{
  "crop_scale_min": 0.7,
  "text_encoder_parallel_block": true,
  "batch_size": 256
}
Rows from block 2 of the image encoder of a small contrastive image-text model, named by matrix and row number. Rows with one number belong to one neuron. Each number is 128 + 24 x the weight over its row's rms, rounded and kept within 0 to 255. All counts start at 0. Numbers have three digits each. After the name is the row's rms in percent of the matrix's.
After each neuron's rows are labels from the 100 images, of 14848, where the neuron reaches its largest size: "patch colour" is the nearest of a few named colours to the mean colour under the peak. Only what is clearly more common there than usual is listed. The data: regions of photos with short descriptions (Visual Genome). In brackets: how many of the 100, against the usual share in percent.
# gate: MLP gate (encoder.blocks.2.mlp.gate.weight, 512x128), inputs 0-127
# fc1: MLP up (encoder.blocks.2.mlp.fc1.weight, 512x128), inputs 0-127
# fc2: MLP down (encoder.blocks.2.mlp.fc2.weight, 128x512, transposed), outputs 0-127

gate.437 035:117140104134150136149128114163152132130109085136121114094136128099109162127147162164140173145121099129111135123108137085131127175141130141133146109112145103126140125142167104145119097082157130180055150120129158096131135131093152121132117100126134140145152109145125135148119096148111120039157155115121121090133138140155113150117114122159095156145102131152135102117132126165160130191092
fc1.437 032:148137102141130111134110198110132153169103145122133122131103091135114132163098142117170102149154116128106118104107093153153117126140090097129084109084115171097117150101137139143116162135112131105200111149166110126111078164176089125145123127115143154111156112115115143129114113138166137173143158155100125136114122087099149133139134126114145110106141173127111154113144093153118153113138
fc2.437 040:153132153092140151113145120109164075129124143134132135117118140108112132158119136153146122093137166108110118129144121125129107100134182140116099114134117145105118130145094106170133142118141091133069191155123133123160112134115162131116084115146131116121109102158144125145173157116111125116132115154093166196121138067163112143132108116105154158141128112112128150163101115187084135158110
patch colour: brown (60 vs 32.8)

gate.391 021:110133117166102141117088127106127101101130115163101170119124142110132094139134141135103143086170110156112153149092110133136134135155132150144141138093176103156124104132143138144146169078077081133114070128099113121113108122071125139137116123143131109112158133093153146124096147153163103086132117110157122136126093146146102114132123152120138139135153104134103164157105141146120158151058
fc1.391 018:126123099147162076122104112141102107109173095119144120094174155150105156127145116137141154137107104138144099132159100153145098132115124128105110116124095151118101135106127097128137131169141132132107127109101140107129171193168062131138139136139165132102119098142103110134158112140074172102141100140122114144113124109130171124149118145157107164173136135131145097089102116095100129088137
fc2.391 016:142139144151136173129109150101137109091109144156150161134143131095142132172133157091150144120107113175128115130091159136110134096125106148089119132155162130147122158139172093137104111125125084164162103110116130152112086089084125104165174151074128076100137138133116122138124122113081126103141125144169124101129131138121135142118100114094129079129104105123085156132115101114124117141174
patch colour: grey (69 vs 36)

gate.276 146:109114161130091139118122128127113165135135102143141075144116124132140143148095147167123125121133133110124137124117092079112104162137091097097122054150175151125111111134163068162143105114097114131146088169136156137133163114155141111154159147160164125192154103101147135163111098158152142104092120091132135123151119122134143121125121158108117107088099134137146138131143147106106117147126
fc1.276 137:142099123127179092160121136141135103133119156117090172103121116122109147107150091073133162152116142155144126143158158191116170150113144140143129171135117138126107118106125182102099125144172137156116144112132109097120106142103122115092111112106074104097091149104104117067160153118139131140145143164143126112101129145133107121108124148112107149188133113121126105172107126101134126138131
fc2.276 132:107114130122123131103123123100126127100128104130118070172102156125139135105102156142115117124143139149142145145109101083112113120125147120148121080121130128147121113147146096178127109124092132078167098151085142125145134116161172139125125143150180141146196088175124157171103114100111136075142086122149120137136130116141150123172141100137124076088121162137121169108132148114125128124122
patch colour: grey (60 vs 36)

gate.344 029:113127120127187131178156111130127123127098127132123125139106124144103098095119083161119110197127119126130111130134145061127129108139082100141116116164143129157137103169132137154112138083120157132087134138115120151168127128122136138117166146134184106127105113154137111153129140151105153092123140065124126141153142104167114160132106107121141134174110126171098116186118114097147131133137
fc1.344 028:118137095124195124126103108150125176098120142129124093151096128109181128119171115103111130133083133119133117100125152120115130090153123111096120145142128144144146140128122107108136103148127126122084140110126090094104097120158108172141182124124159159140121150155148119189166153121093121140108148093140097178145156094131095138097097107125135156162100144111103095111161128115118116151137
fc2.344 036:123091086118142114149115129105143137113116120136138136096130155119129137091127156155128118137140115105109121110113121096108151160098091144116136124111073101137128069147122135103157147089100142106167141132129117114177147115151186081123102134145112082141148132172146154066132136073118116108144128148141085100134120116146119111113083160083133127111120146105151128182107154163136115130118
patch colour: red (51 vs 0.7)

gate.404 027:103140119149116164161151133152107144107121154107100099145098138155112107121124135094127104153175173129143079155122107154147148098114139111148139183079135086087121117097135119124097137137160119091144165160135141124133162129118100123151149139097134086120145096115149151137119161157124108093146150100134121109152147125172130130177149109136086108111118106147098086104132134147067130144124
fc1.404 027:105138142115119151142105133092173140134104124144135148110125135100108129104125155127137127125113164095138093112088125092126152113127090132107099080149131109146169122113150166100164139139164156200064129112136133144127107145123166093106123140149124118143099176111111125126106159133094176119096123109144131095121113138124140147128127135097165186152131106089126155162110148132153101109091
fc2.404 023:080152145113127098138127190149107155119133164111128136125147106104106105075088153102097140119116116160136098133147130129159150142086101121153132110120135103126131103140103121120137153158115121124173135114137145115081179169159100124128135194102115145143188135117130154143136105147121124139182139116125125104117126082147079174111115104108074122103125093136132130117108130115125136120121
patch colour: black (30 vs 11.4)

gate.179 117:139134145159166148075101150115141102121106151124123152128164098103119121109136103118138130127134140114114123123134141142145137124165134105137141124158164132102097142073162176159117123133126082138187159132115155113107154108117108112135096130116105177084141115102137133174148107109153126102117125129074116126137114173093119152064107121160121168113164094154117133110160087154126125143135
fc1.179 098:119169150129081122117140138142128156085118145127102157139139110136098093147163118109131136112148160136118144146108181159183163108159114138093138123145132100101145163083147104119098148120125134113147152113110154137147180110155101137126101100131098116104139140095121140130124167129170086089118127161085104109116170151100145133104129134180125145124115113104081129115140074118113118150104
fc2.179 109:128113109111113107157157085165137130148138104103176099129111157156094117111144170146140077120139135082167083173139061103116139134134111164147114154141119119125149071164105156122118114141084149117097109178124098102134105116146149095115122108147130117129140138154148135111133123120159179163126137155116127147140093120142142112124138150084110117141110143132156150121090121107104150099124
patch colour: grey (62 vs 36)

gate.60 106:116110102105117129123126100125152127111150092162136155190133092128123133138158134109105091118105162111143108180136155132119161126144129132167111132092150082133157128130098112154133098168136180152132102098091130122132147152133087163140137106102159154145086124133156104126102149108188145156148115113171090147152136137109125106146118140107116080090121114127099109118104109142076132137121
fc1.60 123:143106143104134132097117122197142131108133147104094104156116138149139112110109115096160182138140141142124094172113069103135160111109115085093125145135112164116146117111141131138107165138184149083164125127111107117133137107153128113107170188146125120103127081124114112121138148152134098163128110114117146145158151102164149100121110127128147129093158151078118135099130128105154152150133
fc2.60 114:148113146114132108175143151108121111097126085155136139125135144090120121109128134144132132120112114120115146159135139106124078145124157182162078121119144132130134082116133128127090128140067075176108159122134120166137101147134115119117084099150142095108118162170132123119137088123088125110132092144146151103106120098123104146122154094100140165190119088182125140124127158139106129144120
patch colour: brown (71 vs 32.8)

gate.443 023:115137150180143142159116154107095101085094125127147118152132141149141155108107114153126116132116117117112170128121140143150086114079114158130157080113166156146173171125136121144136132104119105111142119124121120129156138127135137074116118082118109097144125134136159116128126105130135155098138106141108165130113151114092103182158148119078126186125092128162155128140165091177104121091143
fc1.443 017:155115092087120134110104106146156138172171143123102151113120098113109112164111151124119125140109147150107121118094142111117134140155165116131121161138093075119078151106094097125105151132151144173093148126120133149112104083076145108134134150129123162121128077123113126122160143147104135132155114150149082161123084143174168156114122101154132107134126114152081106139137127077109129120104
fc2.443 020:113129131116149138160139130130127135150106143148172106141136124114140127137118134109133155115119152130095157156077141130095105136096152141139178050133109148121137178124129095156093127113087127115116124122105184113167128105138107109181107098118114154160140071121131119092134127132146160143150140119164103167137161102107103176143136116155143178114097102132139141154169108111129103130136
patch colour: white (59 vs 5.3); pink (32 vs 9.4)

gate.197 016:133115124151076168165123125134132145111135126157128143131139155140132154160088158165101094153117124156125151137089111090132158158159108140166118173147114109152116100134125092133128129127110075119159110106120159134112127160158107143142142163082158139125108159109127089163111086148139132144131107130130111141141165124131144165152164162156131108139116104066126126111082114080116143162107
fc1.197 016:155163117098162141156096127123101076123128105175116161144098134151092141115164096132145148137128111106159130094133138122175104067091152125150107127134141141150135137163131181099103121137110148152102165111109121127119117103152104126125136150124127134109130133116157132079178181162121178111087112112140139136147089125152159112124118154141099155158124141151136130129147118179095133142131
fc2.197 014:097138137097115186106165126100140131133142116083139106148151166075140128116127140111151099110097160151150122124131093142131124140086131142134175126074136158128151142130106106160152114121136081157163104139151092076135086155107116145151127122133141105103131146144093109180158098118129097123099151145153155124160110113140119102141119105135149097138100125160116153134163100112130150095167
patch colour: orange (30 vs 1.5)

gate.383 145:085092155155128148173130144104093098127149112160148099109132134143101123064110117132148139142093169108138120114131155107098140118178129124112144119144133101084118136144149114127120142083147105101156113134140147151163115121138162143138143099144140158149186077144119113122162182129113136111123115112114099165190120099114146135116107123125092086103128120138126151094153134112163151156111
fc1.383 139:140128086148158133133111083089108110133147127111139169129108119133136168066132149141083114168103134095153112144093132117156122133151121096145133102088077171141138126107133112094132119162094133147104128175157125092141111130130154146124109171120153147165142098148120076151147130159112124120100122136114155148138137121098098117170133185131145113138086112146112152117140121156144133112088
fc2.383 133:098146119163114142134096124186126156119133090136100120093135124082114137126138166112155116116141123128085082114142128123135131142109109132111120114122168123157102105132127115123090074132158150122204175118123117156116113143121116106138102124097129093093091169126165120125121127150123133103146136156138122107089138130131110166111080101144113122095180113186140123129162125105121091126154
patch colour: black (28 vs 11.4)

gate.350 060:131157111103102119169133153102131131146142099161160154128096110131127129152117165151129115167107143142118079109074144147156136132171180139150115134106112074112156166134156127149139099110149120098125115114131114125091099175107145116119067140142117161141131118104128104091076143131117122116136162150158115109115136106128123120079154091160131165119122104152177143124152093142108111109126
fc1.350 051:122120104116104117144136153120114141153152104147145123107103105123147133133123138181115129157124119103103100108077172143172112115164172157153112111124150057114130171117165106173137098113124121079115120123150128136110103153105103127137123139130119143142136116106136089099109139141098141117082164167164126083129127126159132114095118116145144152161146086141131128088147146186098101112108
fc2.350 059:101092112191136163091106151138159122107128154135102087122162151157145116139112151150129153122118138120090133124156117130150161065150099134094151154132113104142098101126109120113097134099158118127151141137137116126105146144157089097129138116090128110122143099178069124184138134146108131145112099131131130146130163123176116129155136145106105094123146158127138131093091085115127166124164
patch colour: brown (74 vs 32.8)

gate.178 077:132128151129098149120143171116141125133142128172099163160129094118135130077132161100110151109127201096145149178121117132103163173116136132101159110124118096087111121112145117144089139098137130159112142110129151111144120135115137122121136151132089140138133143131130111157115129120137149101153124083096124121140130140135120122119146065127144139159158080134209119119082140084106105147153
fc1.178 099:144129129115119136062128118122136144130107108068086136110116114167111111170116144140116144122158109139111112139181096124133135167084150151112165131117131141125110167117154163140117138086108115107154174111115167178133133162154120137129114157120166129109168116094102132158128094137137134109146134092135128119122124155139109125102116061108099089138175078143163125119119124142121147154121
fc2.178 096:082125120129095108159132124118132097147127106151136095103122133151106138082204092136104121139072156092120156122094130108165119141139125137156119154176121136071164130121127135123109159163135127125126088101135109088095126092136096156135124130145101132132122083133154115127126146133168115142108138109117142139128114148142147128115125120110108180107078168118075172133132142113132169145114
patch colour: brown (63 vs 32.8)

gate.33 038:162133164153155142145176144130096124087122146104162096139127126099133138166141163130124120156115110144142161152175133139122106133133112130099081134115183154116123146142100116109108113135131123114072105137159157130154107119109116141138125125091157132145172182124163148145087160119102138115138148145137101124187130092132093103109085110142127113119100067107133133122134166140146120098154
fc1.33 037:159151143121135099138148114136121128129107122084124159177137141096118098108094117147166111120152142181071148138140133098121134131129117140136150158142086151149111142147119115162142088092136150208117134135145116112133147106180131088165130096130130156124127095142149125159164124126124150124118116112110093130096145108169127109123144119093182088165107131097120129152099139109137122130078
fc2.33 034:118107119112120103142166106098133148081126119165121104156115108127168147066104114145084168085147080145126104077097120127113119145137111117118180123089128132111148101146145100135113154146135146107168152147086136099131110162133152119135134141107146120113130144154099075100141135117155110166109108128166112133122114099131123162135094172141102158113098093153134101130121131135131157141173
patch colour: grey (62 vs 36)

gate.407 136:126066119157165082148118120132134103106107098131117158122111109118131113157138089183128131112106152095113131156119097166121129146155142152158096111118099136102168131140094127128095123087165143122150194162163129091142154125170134139133134126104142156138139146122107119102109157115166113110108135115132124129147110134097127165088126139123136185132111119094083172158157103113120132105118
fc1.407 124:144096135130121153104182146120106135127157140115102158140138166130145148130144153080147135103156127145170101097085123097146145120143132148125162141149152124147104113117103132119142145138106146154088084121100153161084095119100124099101138141137133119090118095097171125147140120138105136126138162159104128110144137133159115034170151160144101106159120118135105133122104161120137081133126
fc2.407 170:102178148134130109109148113149149132106123155168156127107159067128135140127119127121086128145144134131122124089164109157141114136119161141079160135181111153103126173122127089149125105128151148133143082105115104139126147138176141124141160128094144131161155142142102143118137092109163108114109112148169157150122175115119166181104112125128146160151086140159147125102137153112154174125125
patch colour: grey (65 vs 36)

gate.106 027:132137097173136094125151129126086131140107149109135114130072111156078122097145112132144165113161114159116141154150094124132112098169113133139125103140107116137107088165124166125096167132128086130086156138143112156118106114141116130088114125115147127135140164113144171116148148143161091121090104163122154133101143138068158094103136089108099139104166181130139114118111144120154115153142
fc1.106 024:136071151146143101135127136124107124134100122097149109133142107167144112116105128118096144127109148135128139123126156118166108099133109099182156159105089084101106100124140153088100130131142159156132162157083127124132097142130074142109124128131168160103129173100145096163128179111079084164136112106104157122146150140141120165153130133131118119105128169153158144120164135146139115089137
fc2.106 029:123140137119093147107143157108137143164125155140101136178131153098159096162083112130120154118087136128177151126146155145105075154105145158107118093117143147102147161123120100155119127188124154137137079112136124115106116125124144089112108101097124124138078135114130140114140114149161167131112153115090123144147111120118141133177082153089102126130092131104118153165129109117127185116107
patch colour: cyan (53 vs 0.9); blue (32 vs 0.7)

gate.51 020:091105126132097108189140083120117087115143141161098109141106134123139134104123111106119143089118105163165138108171112116093126132112115142149123138123120093131159115118142114140128156135131151119140102188106106117166114122111155100129145096155114117149125132119110147159168146127115173158116085116099133156126118143081089111147123117164133146097112096165162196113176166143136126130120
fc1.51 017:102110102090137108123102129115134115160156099104111116135166097102162157125145169110155109125147175127100145081141124131139121091153121120094099134127104132104114088106116050142113129135114129111130102143147160164179088160103103125155129130128127091129135104149127177098101149110106105119138099152146111171163163119138117127121162175158131134138119099143099162136130108145145149142157
fc2.51 019:154143153143080118122152111128099117132111110145122168137145138152120092130119119140146161113107163149159134111116144113117103153138113110112135148126099133140115209108157147128121125151122111140124117139084152120127134103132150138107165119126135136111104139068146109176123125129200090115121154140175127187119144114098082145117148146147123138177102147092137108159112139139093085107162
patch colour: white (25 vs 5.3)

gate.345 051:130140075132088118090161110141146121179114144141110128103102088131116160119170144160123145066118135142111142149154133126093148121105099148119158139098109118106136112128113143105133153109163149147140148165151094104132115088098093103124124090155147161148116126135104137126083130155176107114137115129119143132149110149136117133126096121164119184126134163131175127140142138097203115149131
fc1.345 047:150161129136145141154104091118121142108147156138139120142135169140118100130134117112127142167165111132136113121115148111142154117167138156159102091113167117135141119157166145180147154109101147108140150104094160146078157126122157143138130153105112115082152126140121123148129124120100153043131135125129147082154112115124129116107136087118123091081104090127115164099115163183096137139108
fc2.345 058:107084095094153113111135082098115132115128132116128176101078137109124117105118116135095117107156122134095174141088122146126133116072150150127169111140118114131175116137085134102106105134163177128170133108159107097113145132168114136114117131173138096165125133104110093107101106106109147148153156139101103099120106124155120160128128124162157190155127135114134167120121103121109147138127
patch colour: brown (66 vs 32.8)

gate.504 024:125141158141094145168154128149094077140131129156100128148108113126087155122137135105111116136153139142159125145125138142115172110191115167138123143098081136080096139138121179119136165121092130107170128146129138139144111127150135156131159141145127157162151129126132193168115088142143090134146120118081119122124100163093115107149083155109111108130137112088121151120149151141129128091097
fc1.504 026:123117111142113111146117094109118089141110142151157138129150140137174141114133133113159088087129131081151099131081129128172104091182120086114144105143135153089108128123151136131108133134132121144174120125144129144142098127166125145132137073115120130115161122144136139058116133120181120125161123099102118156105154158105127189124134164121119145093112181129122108136154101101127122079128
fc2.504 023:150111128154120129118141170118110129119129117125107115151173138136092126135134149142135136118172120194118144140170142111123133160129124140112050121147107122130136154128128170110125112116090109094120130108111112124118123153121142108129118110112121115139081180123108151187125148126221124137086134156139090161158116133138127100127155096140114075171161104104142147128122161110138128139133
patch colour: white (47 vs 5.3); pink (26 vs 9.4)

gate.369 018:117142153122139124147113124175165116113126104124129115088160153158164083143094114142101101123144155111092158149128101121132141099148146118158117120106140092109094086139109122117115180130150137121102113127127132143072118107135189156102116122154108140092089108113095099135153148114126132121095116109113135153114116128116099103121105111170104161123157095110131137183154090181101145161108
fc1.369 018:111139123122136175156115117137149149103122098144127091150119136107123092171170145175140143114125107099081125106098119163121123159115137136135086091142151147140111082169086118143099111136184109149066154159100167089151118152133144118109091174148145110130134111158103098088133138094146144135127145129120112133134151088091099133131136091113146119160114144142144119107109154119138143110141
fc2.369 015:145146115104143118108119180133113133123130127132169115166148167132163165151123086168135120142104098122154118125110151090137105154109140150146127156121121162113102136142191092109121166113089160099173154129166140131119155093126097117165120121130132125126088152141149090180130147132140129082117127162177109112093136128109137101120117113139142079136138099121126121177170098115114120117112
patch colour: grey (61 vs 36)

gate.319 129:146141113150145123121134136099162150193108096075143133143107129090125147152134174133133110142157166132163114161120125123145131105150143113089106080134138105141126121147174067133115127134102114132134116095119133137133155105137078120093126182150105128111150169117119093119087161122093137127138134114139106116156107130112090153130123127147173178127133133118146141134071120105152175139107
fc1.319 131:113145148125132125098152132117148122161127095082112148147135098137158132143125147135149133129160162100178117135136096104096107099113158117116119066163102103144123151172177106135110146128119152112101135075138145138135149128155122118115164188112093135098166164128149105139094094098099088130135127118122145105113122165092135160127123160108146131160108119102125156136100139124156134146070
fc2.319 117:147127131159109159124120097108119121129122149141110125133126150127139086099139127138110123113144146155088126136080136154147213126169119124116183142113104134150134114142083117159103130083173124137106139098113137162113088073093105169121081109100139123158110121099112166114121108125188136113090116113126109124122129126131110118113141167190101122099092152131118118126134143111128133147139
patch colour: pink (30 vs 9.4)

gate.434 106:149099147147143157181090147113143108137117148146146130158110129131077101054120160150121105123149125139090122124085135116143118160097134132148136107110129117118141122141151149120127123113045127133079095139139151113107085127115144141134168120144124103114156158102156093140118086136144160121107151202148100147112122153122109138156127123102141143166105132120121135167124159122133092129123
fc1.434 079:142099129155155131170067156126148113130123144133148121168123134129087099055130164138117116113165125132110118125104126100130110170085122135166138093108129118114152125140170149133116123128089150110073106130131143107105077117122146144130184123163136096122163168120149110144131124126143148110100151190152106149108101174110117126157103126109136145174129122112119132165121151118131106123119
fc2.434 083:090161141110127061095148104125112150104132127155103112158132112142152132140141099138131155131141138095165136158178135105103180120133092112120118150152154143146153128129145138121139152112156137116176173156112106147147177115137128176106089122122098106139121121162125134134119148114109116095116111100089145144134105100166100124114145101139142125099172112120108107095119070147162160140086
patch colour: pink (27 vs 9.4)

gate.221 027:120136124114141107126116149091106136142120149136152163161100150102107129167140099097122176138127118167151137148143107130110107089167153103121134144138144060141132130098120108116120130108143094134137108134130135129164156106088162174140137135156133127176133130141084154116103124131062121165096139183140110152126127075107123123157108118136117083123082150132109108115151114083150117101154
fc1.221 024:106137080134132115090111120174135129116114089124063124129107105146126120162126143181122111110125157102124131156125148130143127201101099105112157114152136158120148142133155143099135140107151150140128122093097151125136127127164166083123109118139126091109120146144136115171134138097179155116101128084179116143100107107154129083141124104112135136146133087147101127089110079133128156113108
fc2.221 029:128154126114163145096117107100133104114127132115129128136171122097141139066130157111127176133137126120122112103126133121145121096108114157146127092097103088117101135105122123123109122091091137107157114149138139177171070142109072119151119103114164115129131130106124116113126129099104139158107107160115122095158157137091096162126150141101132166130144096156188123145115117117144067178128
patch colour: brown (60 vs 32.8)

gate.63 111:143098145171167143151114152163097100130149154113115113117108132116121133148108081146109108133137103128159092120092144146125103109131079076174083156167111146161123117098117140156112080140160115144124116091147140158153147126156135131131160112123125121126141098106108118099123177116096129137120124132147094138159128187139117123092104120172076133153139130116125096133156165118140090152113
fc1.63 129:134136102097136103112080136095098096143135118108146182134113131118130116121128110122132108136110135188094154166135154114106098128104085111126096108154113126216120147110098150136122127139147147156106151102161153115104112119137119141134119126121174119102159138058100155143142116137134156102122142095148153121164155158137169155097129160122167131135133159145127109097113142115110118090109
fc2.63 158:141090159122124130115127115136137140140129134132143074147140145110122145118111159120149127102118137090131153124124116135137121141107162152094145110098110153077160101154145129142163134084074108110141118154136117133117124085138147114120091148148092110159106134197150153122133136140094128142175120137139086159106095075149134116172128099117140143083102157107148107197127148109091135138149
patch colour: red (38 vs 0.7)

gate.286 049:140133113131183093140150118134126108106123156098149119146111130095114133129130133129124082124133129139149114143184150140117121110120100160078107141143125120177153122116113161172162069143214136126124099102150125186144097122149127160153110118141135134117137171092139136120122165096148132112110118114087114127162125137103117157080097103157161124156120137130136130131115091125140103109101
fc1.286 040:135141143118087161125103128112119148171097095131131145102129102146110120106162110086149158150117146129121151113063110136141120154112186106154127134129110143089106155136132114105093204100082127147115144147126111085108160135119103097104131146107112138143110104146136107121118097174118125140158148149122135144097151102159121102176114171111089117145178109125139135096136133134118156127139
fc2.286 066:186109132153108108120116131111115157139128137084082149147155137158099092157104123110169154101143125162167105127169123117143110126116117157119114087098136125128104149118085140134166103126154132165098109092133169147140120111137115142130141109123123141120154192092129138106137147147159112118078163134144157151156136140124133128103127143186119128192149104071130134133119141128128122094153
patch colour: orange (44 vs 1.5); pink (42 vs 9.4)

gate.27 023:140134100153162116131186112155139078094118108140112133110077122137126111136114180147125095117103106143142157149141177131144129134127105157171123167131103105155152149121131127117130097119157109132129123121139112181160079165097132188125112116089106124106163144089145109087134125133148143105149131130120089126137123140105117139100104074115132111172132137135085090120143106151145095123120
fc1.27 019:112125153106115125136125127085131133187111137128145140110150123128149125139129082108156130115124147110116089129105144129137103118128143113127116076133134105066139122129145113146107161153088145156089143124141154117134168091124135076126102144127165108146083121151141106128101096115094086157095103096174181115146113109153157116124135159147127142080137099115164182120094153124120124145163
fc2.27 030:172135146140113139111105131161148149129124133105106122130149152144126128153135163071146196107105089174133143129138112114140140151150107139157125121075142139131122149134106148121130135091128116184107094093192154098143096145134088105134119142126121145116137195128120158104157140168136158143085163087127134165126121115145145121119102095125108138145137086096124116149096144123137113112111
patch colour: orange (37 vs 1.5); yellow (36 vs 0.4)

gate.255 084:088107114119124111122137101161102111104122140145110124121124141120098123129080123181124081120126177078086114148143148105160182151130135118135136110135132099106107131109139117115111076128117157123131112161145133175124119071136149129140101127154145092156170092119139117130123209144157125128141116114146100112121174165130148126125113124129096119122109124161145071167156138127138144145142
fc1.255 084:108105160100081123137133126106141160129109115125119130119192138139093123125131118133130091088118138111150140125181112070122135159114144127126134104136163115090164138108143140109100137106138151066146083110160104161128156095120112186181090103114102151135156131146118145156121188119137131112165166115116140109093106119119128129122122153129106100117152160134132094127155138156150146142140
fc2.255 085:148131123085129145137138121162100113160126121145137124166102109133161092113120109116125145153123154149114147143104145156105138076145120131150110145103169148099135148138110142154148124105126126146090123104115132115131121137094088175098131119119172127089166099099093093129104120124187103135112132115114099090137130129094113127127175097141160121111100100133115136067116207114160129160117
patch colour: black (55 vs 11.4)

gate.440 095:122127068126143141095116153154157133123127108144155152143093131113097109145140158087115109127127172195120141123145086145115099146129084125161123165116136162170172115148118179141133141058101141122157112115134131119142090135179146083113125093143124116116150144117080125111114126135144135103127128090124114167135135148134107133099120103126140095142098166149111111134108113098145149157136
fc1.440 073:121132059130112121105119162155163143123135109127138138141111124101126097140138156139115116118153168195145139117110123161098114172145084122175151163072149132148164111125110164154150153053118149097167122096142132112121096138161139099126130121118126143141129117092111123102098121160167120120103138129111092157129134152126136156102110085135139114134122150121097124144118099082128127148146
fc2.440 100:132154116103161046140144105128113131127136155158105114154132097111139111100116068170132129107116126102152172166157169119138106090145160132123124115138128129131141162099137137142135127153130105098105160141127112139137192133112098170123134169133129110139099117146155112147135143090149103126152073095119146119155137114102104104155155122113151136091166125133121153120175151154130129103092
patch colour: white (43 vs 5.3); pink (31 vs 9.4)

gate.173 019:115115156149170142124123106106151126104141118125095122143121154094150126112112117124068093180176093088112155118165101110106122130101135139167145119125153145090121148130132131143152096146114109165134138080107143140111154129151145101155118154093167107151163134116109109103101177132133127181126142116145096130129124159144099166176121118162136110087139140133138137146113130145159072115160
fc1.173 017:090140119151101148104154164105139079148117141148089118108116097149127096163167104153144174134153117171147131082121090145097128155157162108134120158073111152085096130137088157115141157124161132109143150077119111132095108163123119127119124108125117134148151139140121107131149115137136156148113121168129152112155124120104134131145112136154122098121190081126152130156155158144139115111084
fc2.173 018:138095131124143140112142116149115085103143127054136156125114097104140127123129071101123121170161148195135129110070146127136144088105122118107107110163136122170130143114073136158095150110112126130134120116119133156155112091108118122116154129135157118108151118117074079126152100120125162125106146158152149095106138164136149102104154143130145094155148110123091136123130120130133181110133
patch colour: red (76 vs 0.7)

gate.162 128:146130126138112118110119155120126100107154141182156110122115132116096161132161101061174146150110148100133125133147121141144130161149142116108078171117109110109123141132142157161127123153170130116104118125111158114138114112101117147088052133154144145179155123130138085142107143136156122113124133149118077125146113149105098105163107179118126096141130109151143088133102112138155135076119
fc1.162 116:151114169144122142129115133129100149127134137144131119122133112080133145103181105087150132140145104137135137114142112132131110127070138161146087119134129130161133126129124143118140130156150120124114111083131216099103112164087149155104147113105135164171168133109093113110119109103108130112136149128160089107147118152127103112111071139065130119159115099135116176128137131142167113097157
fc2.162 130:141136136120152127119163108161137098132137119104103140113127170154100097151121124154100135101092128157119154108140133124103093105117115137137182123095135144168137120085109123180105090124169106121122122119119073171116166098078111152141115143164144146120118115149091121137126139145078145139112123144104193130114130140127137120114131115171110112101177158092141115109149142169091162142139
patch colour: grey (66 vs 36)

gate.494 100:074123181096125134169146173123088108160096125121121120090154145118151102139103100197139128126148147103173110135133123100140146110102128123109139128139153109137109098165143102115098144127100125119105082112121142140143081141094124065120151143128097123144162112112176114143123138140125104167113129153120139127121117182167084108146141118136118149139141177131113140125125161113123130169126
fc1.494 082:149194085176137117083128094134174138121158136125155136123136092069155173093153147128117107150097124158121133091130144144080103143134143130128115151106127180112115160145112139111131136144162108113120183122124132121098145125137112151133115099106162111150147146125110136147114135081116118122096122135154111119148123100093139144104133130137156133108122095151147117157114093142134072088168
fc2.494 097:110117153098129100153135127155165168108121157099110131140111111123104137103113121120166103118118129102158134115121111082184071122079114134118099093134128112137088092095140133140134110150119141138130100124126126167100081146094167094133126131131106124110092177122135137128147126138103144057156133167093144121108136134131119136129114137126092101156120179145090135133157104142132104133185
patch colour: brown (69 vs 32.8)

gate.306 018:143132137102117088150172150118129096132145145128132104123144108140142176169095145111093133130123132121135128103131122113141106111148106091116104109147125089149131170113154122173161092132177098142074099093107137133096141100128162132090123152114107147115161151077124146169087182101110129056161129120100098111134117154113098124148118120139143126139135119137134101181125121136125141141112
fc1.306 016:142117146148069131175139125128132159131130124142104105121089135137119095159151111133126154125145144114114173167107154175166141158139168127140152139096135133154101069146128159090078141085080135153169140121148138119133101125127136153150164142113117139121123086143123136116156131127118136174089164162158134135086100087118156127116128144089130123113084120138119104078136115119124114118150
fc2.306 016:169135141143138121087143119145144130136129113161102154159139147133117103133127096123145169100156146206119095107162106143119107128166110122127083120104123101135111180112120124149120159140145152138129130148125137109173115152132123098152122139130147178126167142103116153178137152111137103103119086108134124191110121083148124093123109077169107146138149102126141166121130109160113091112127
patch colour: orange (34 vs 1.5)

gate.378 062:136166100109145124133160141121130110147152117138120123094063134116129108167102162127124126111156126146119147112194157111084148109118100157115103168120162169173118121137155154110131139092167127123125124149151107164151130128151146138109140119087142124112136171089098150139114110136141188108114106144098107124133115151140153160083095097114127075123149111129106131113144117111170135095098
fc1.378 043:137080158116142131110093158130144147117117152136105170155144145159129155132194104121099146145089129122127124110043095132139142146132167106126183074136111106109151171128080136135132159143114099122130131081132116103091130127127125089138104154154136139138127103191127120128152115118118091135115168138144134164108123141102107086141137149109120160154145139149127118142116146135106130135139
fc2.378 065:137168152146121150121115158129164132172126126104117107127118142158107129167092153081128141139120103146093172108150143093093142128141095149129144113098146131126148140139119145106144118057132158186130130121199151139123118130126116085131096129103145162149106155088122165123147108130106144105110182119123120137124144111147163122120084109122099111132138096116179136161093125125154142147099
patch colour: yellow (48 vs 0.4); orange (25 vs 1.5)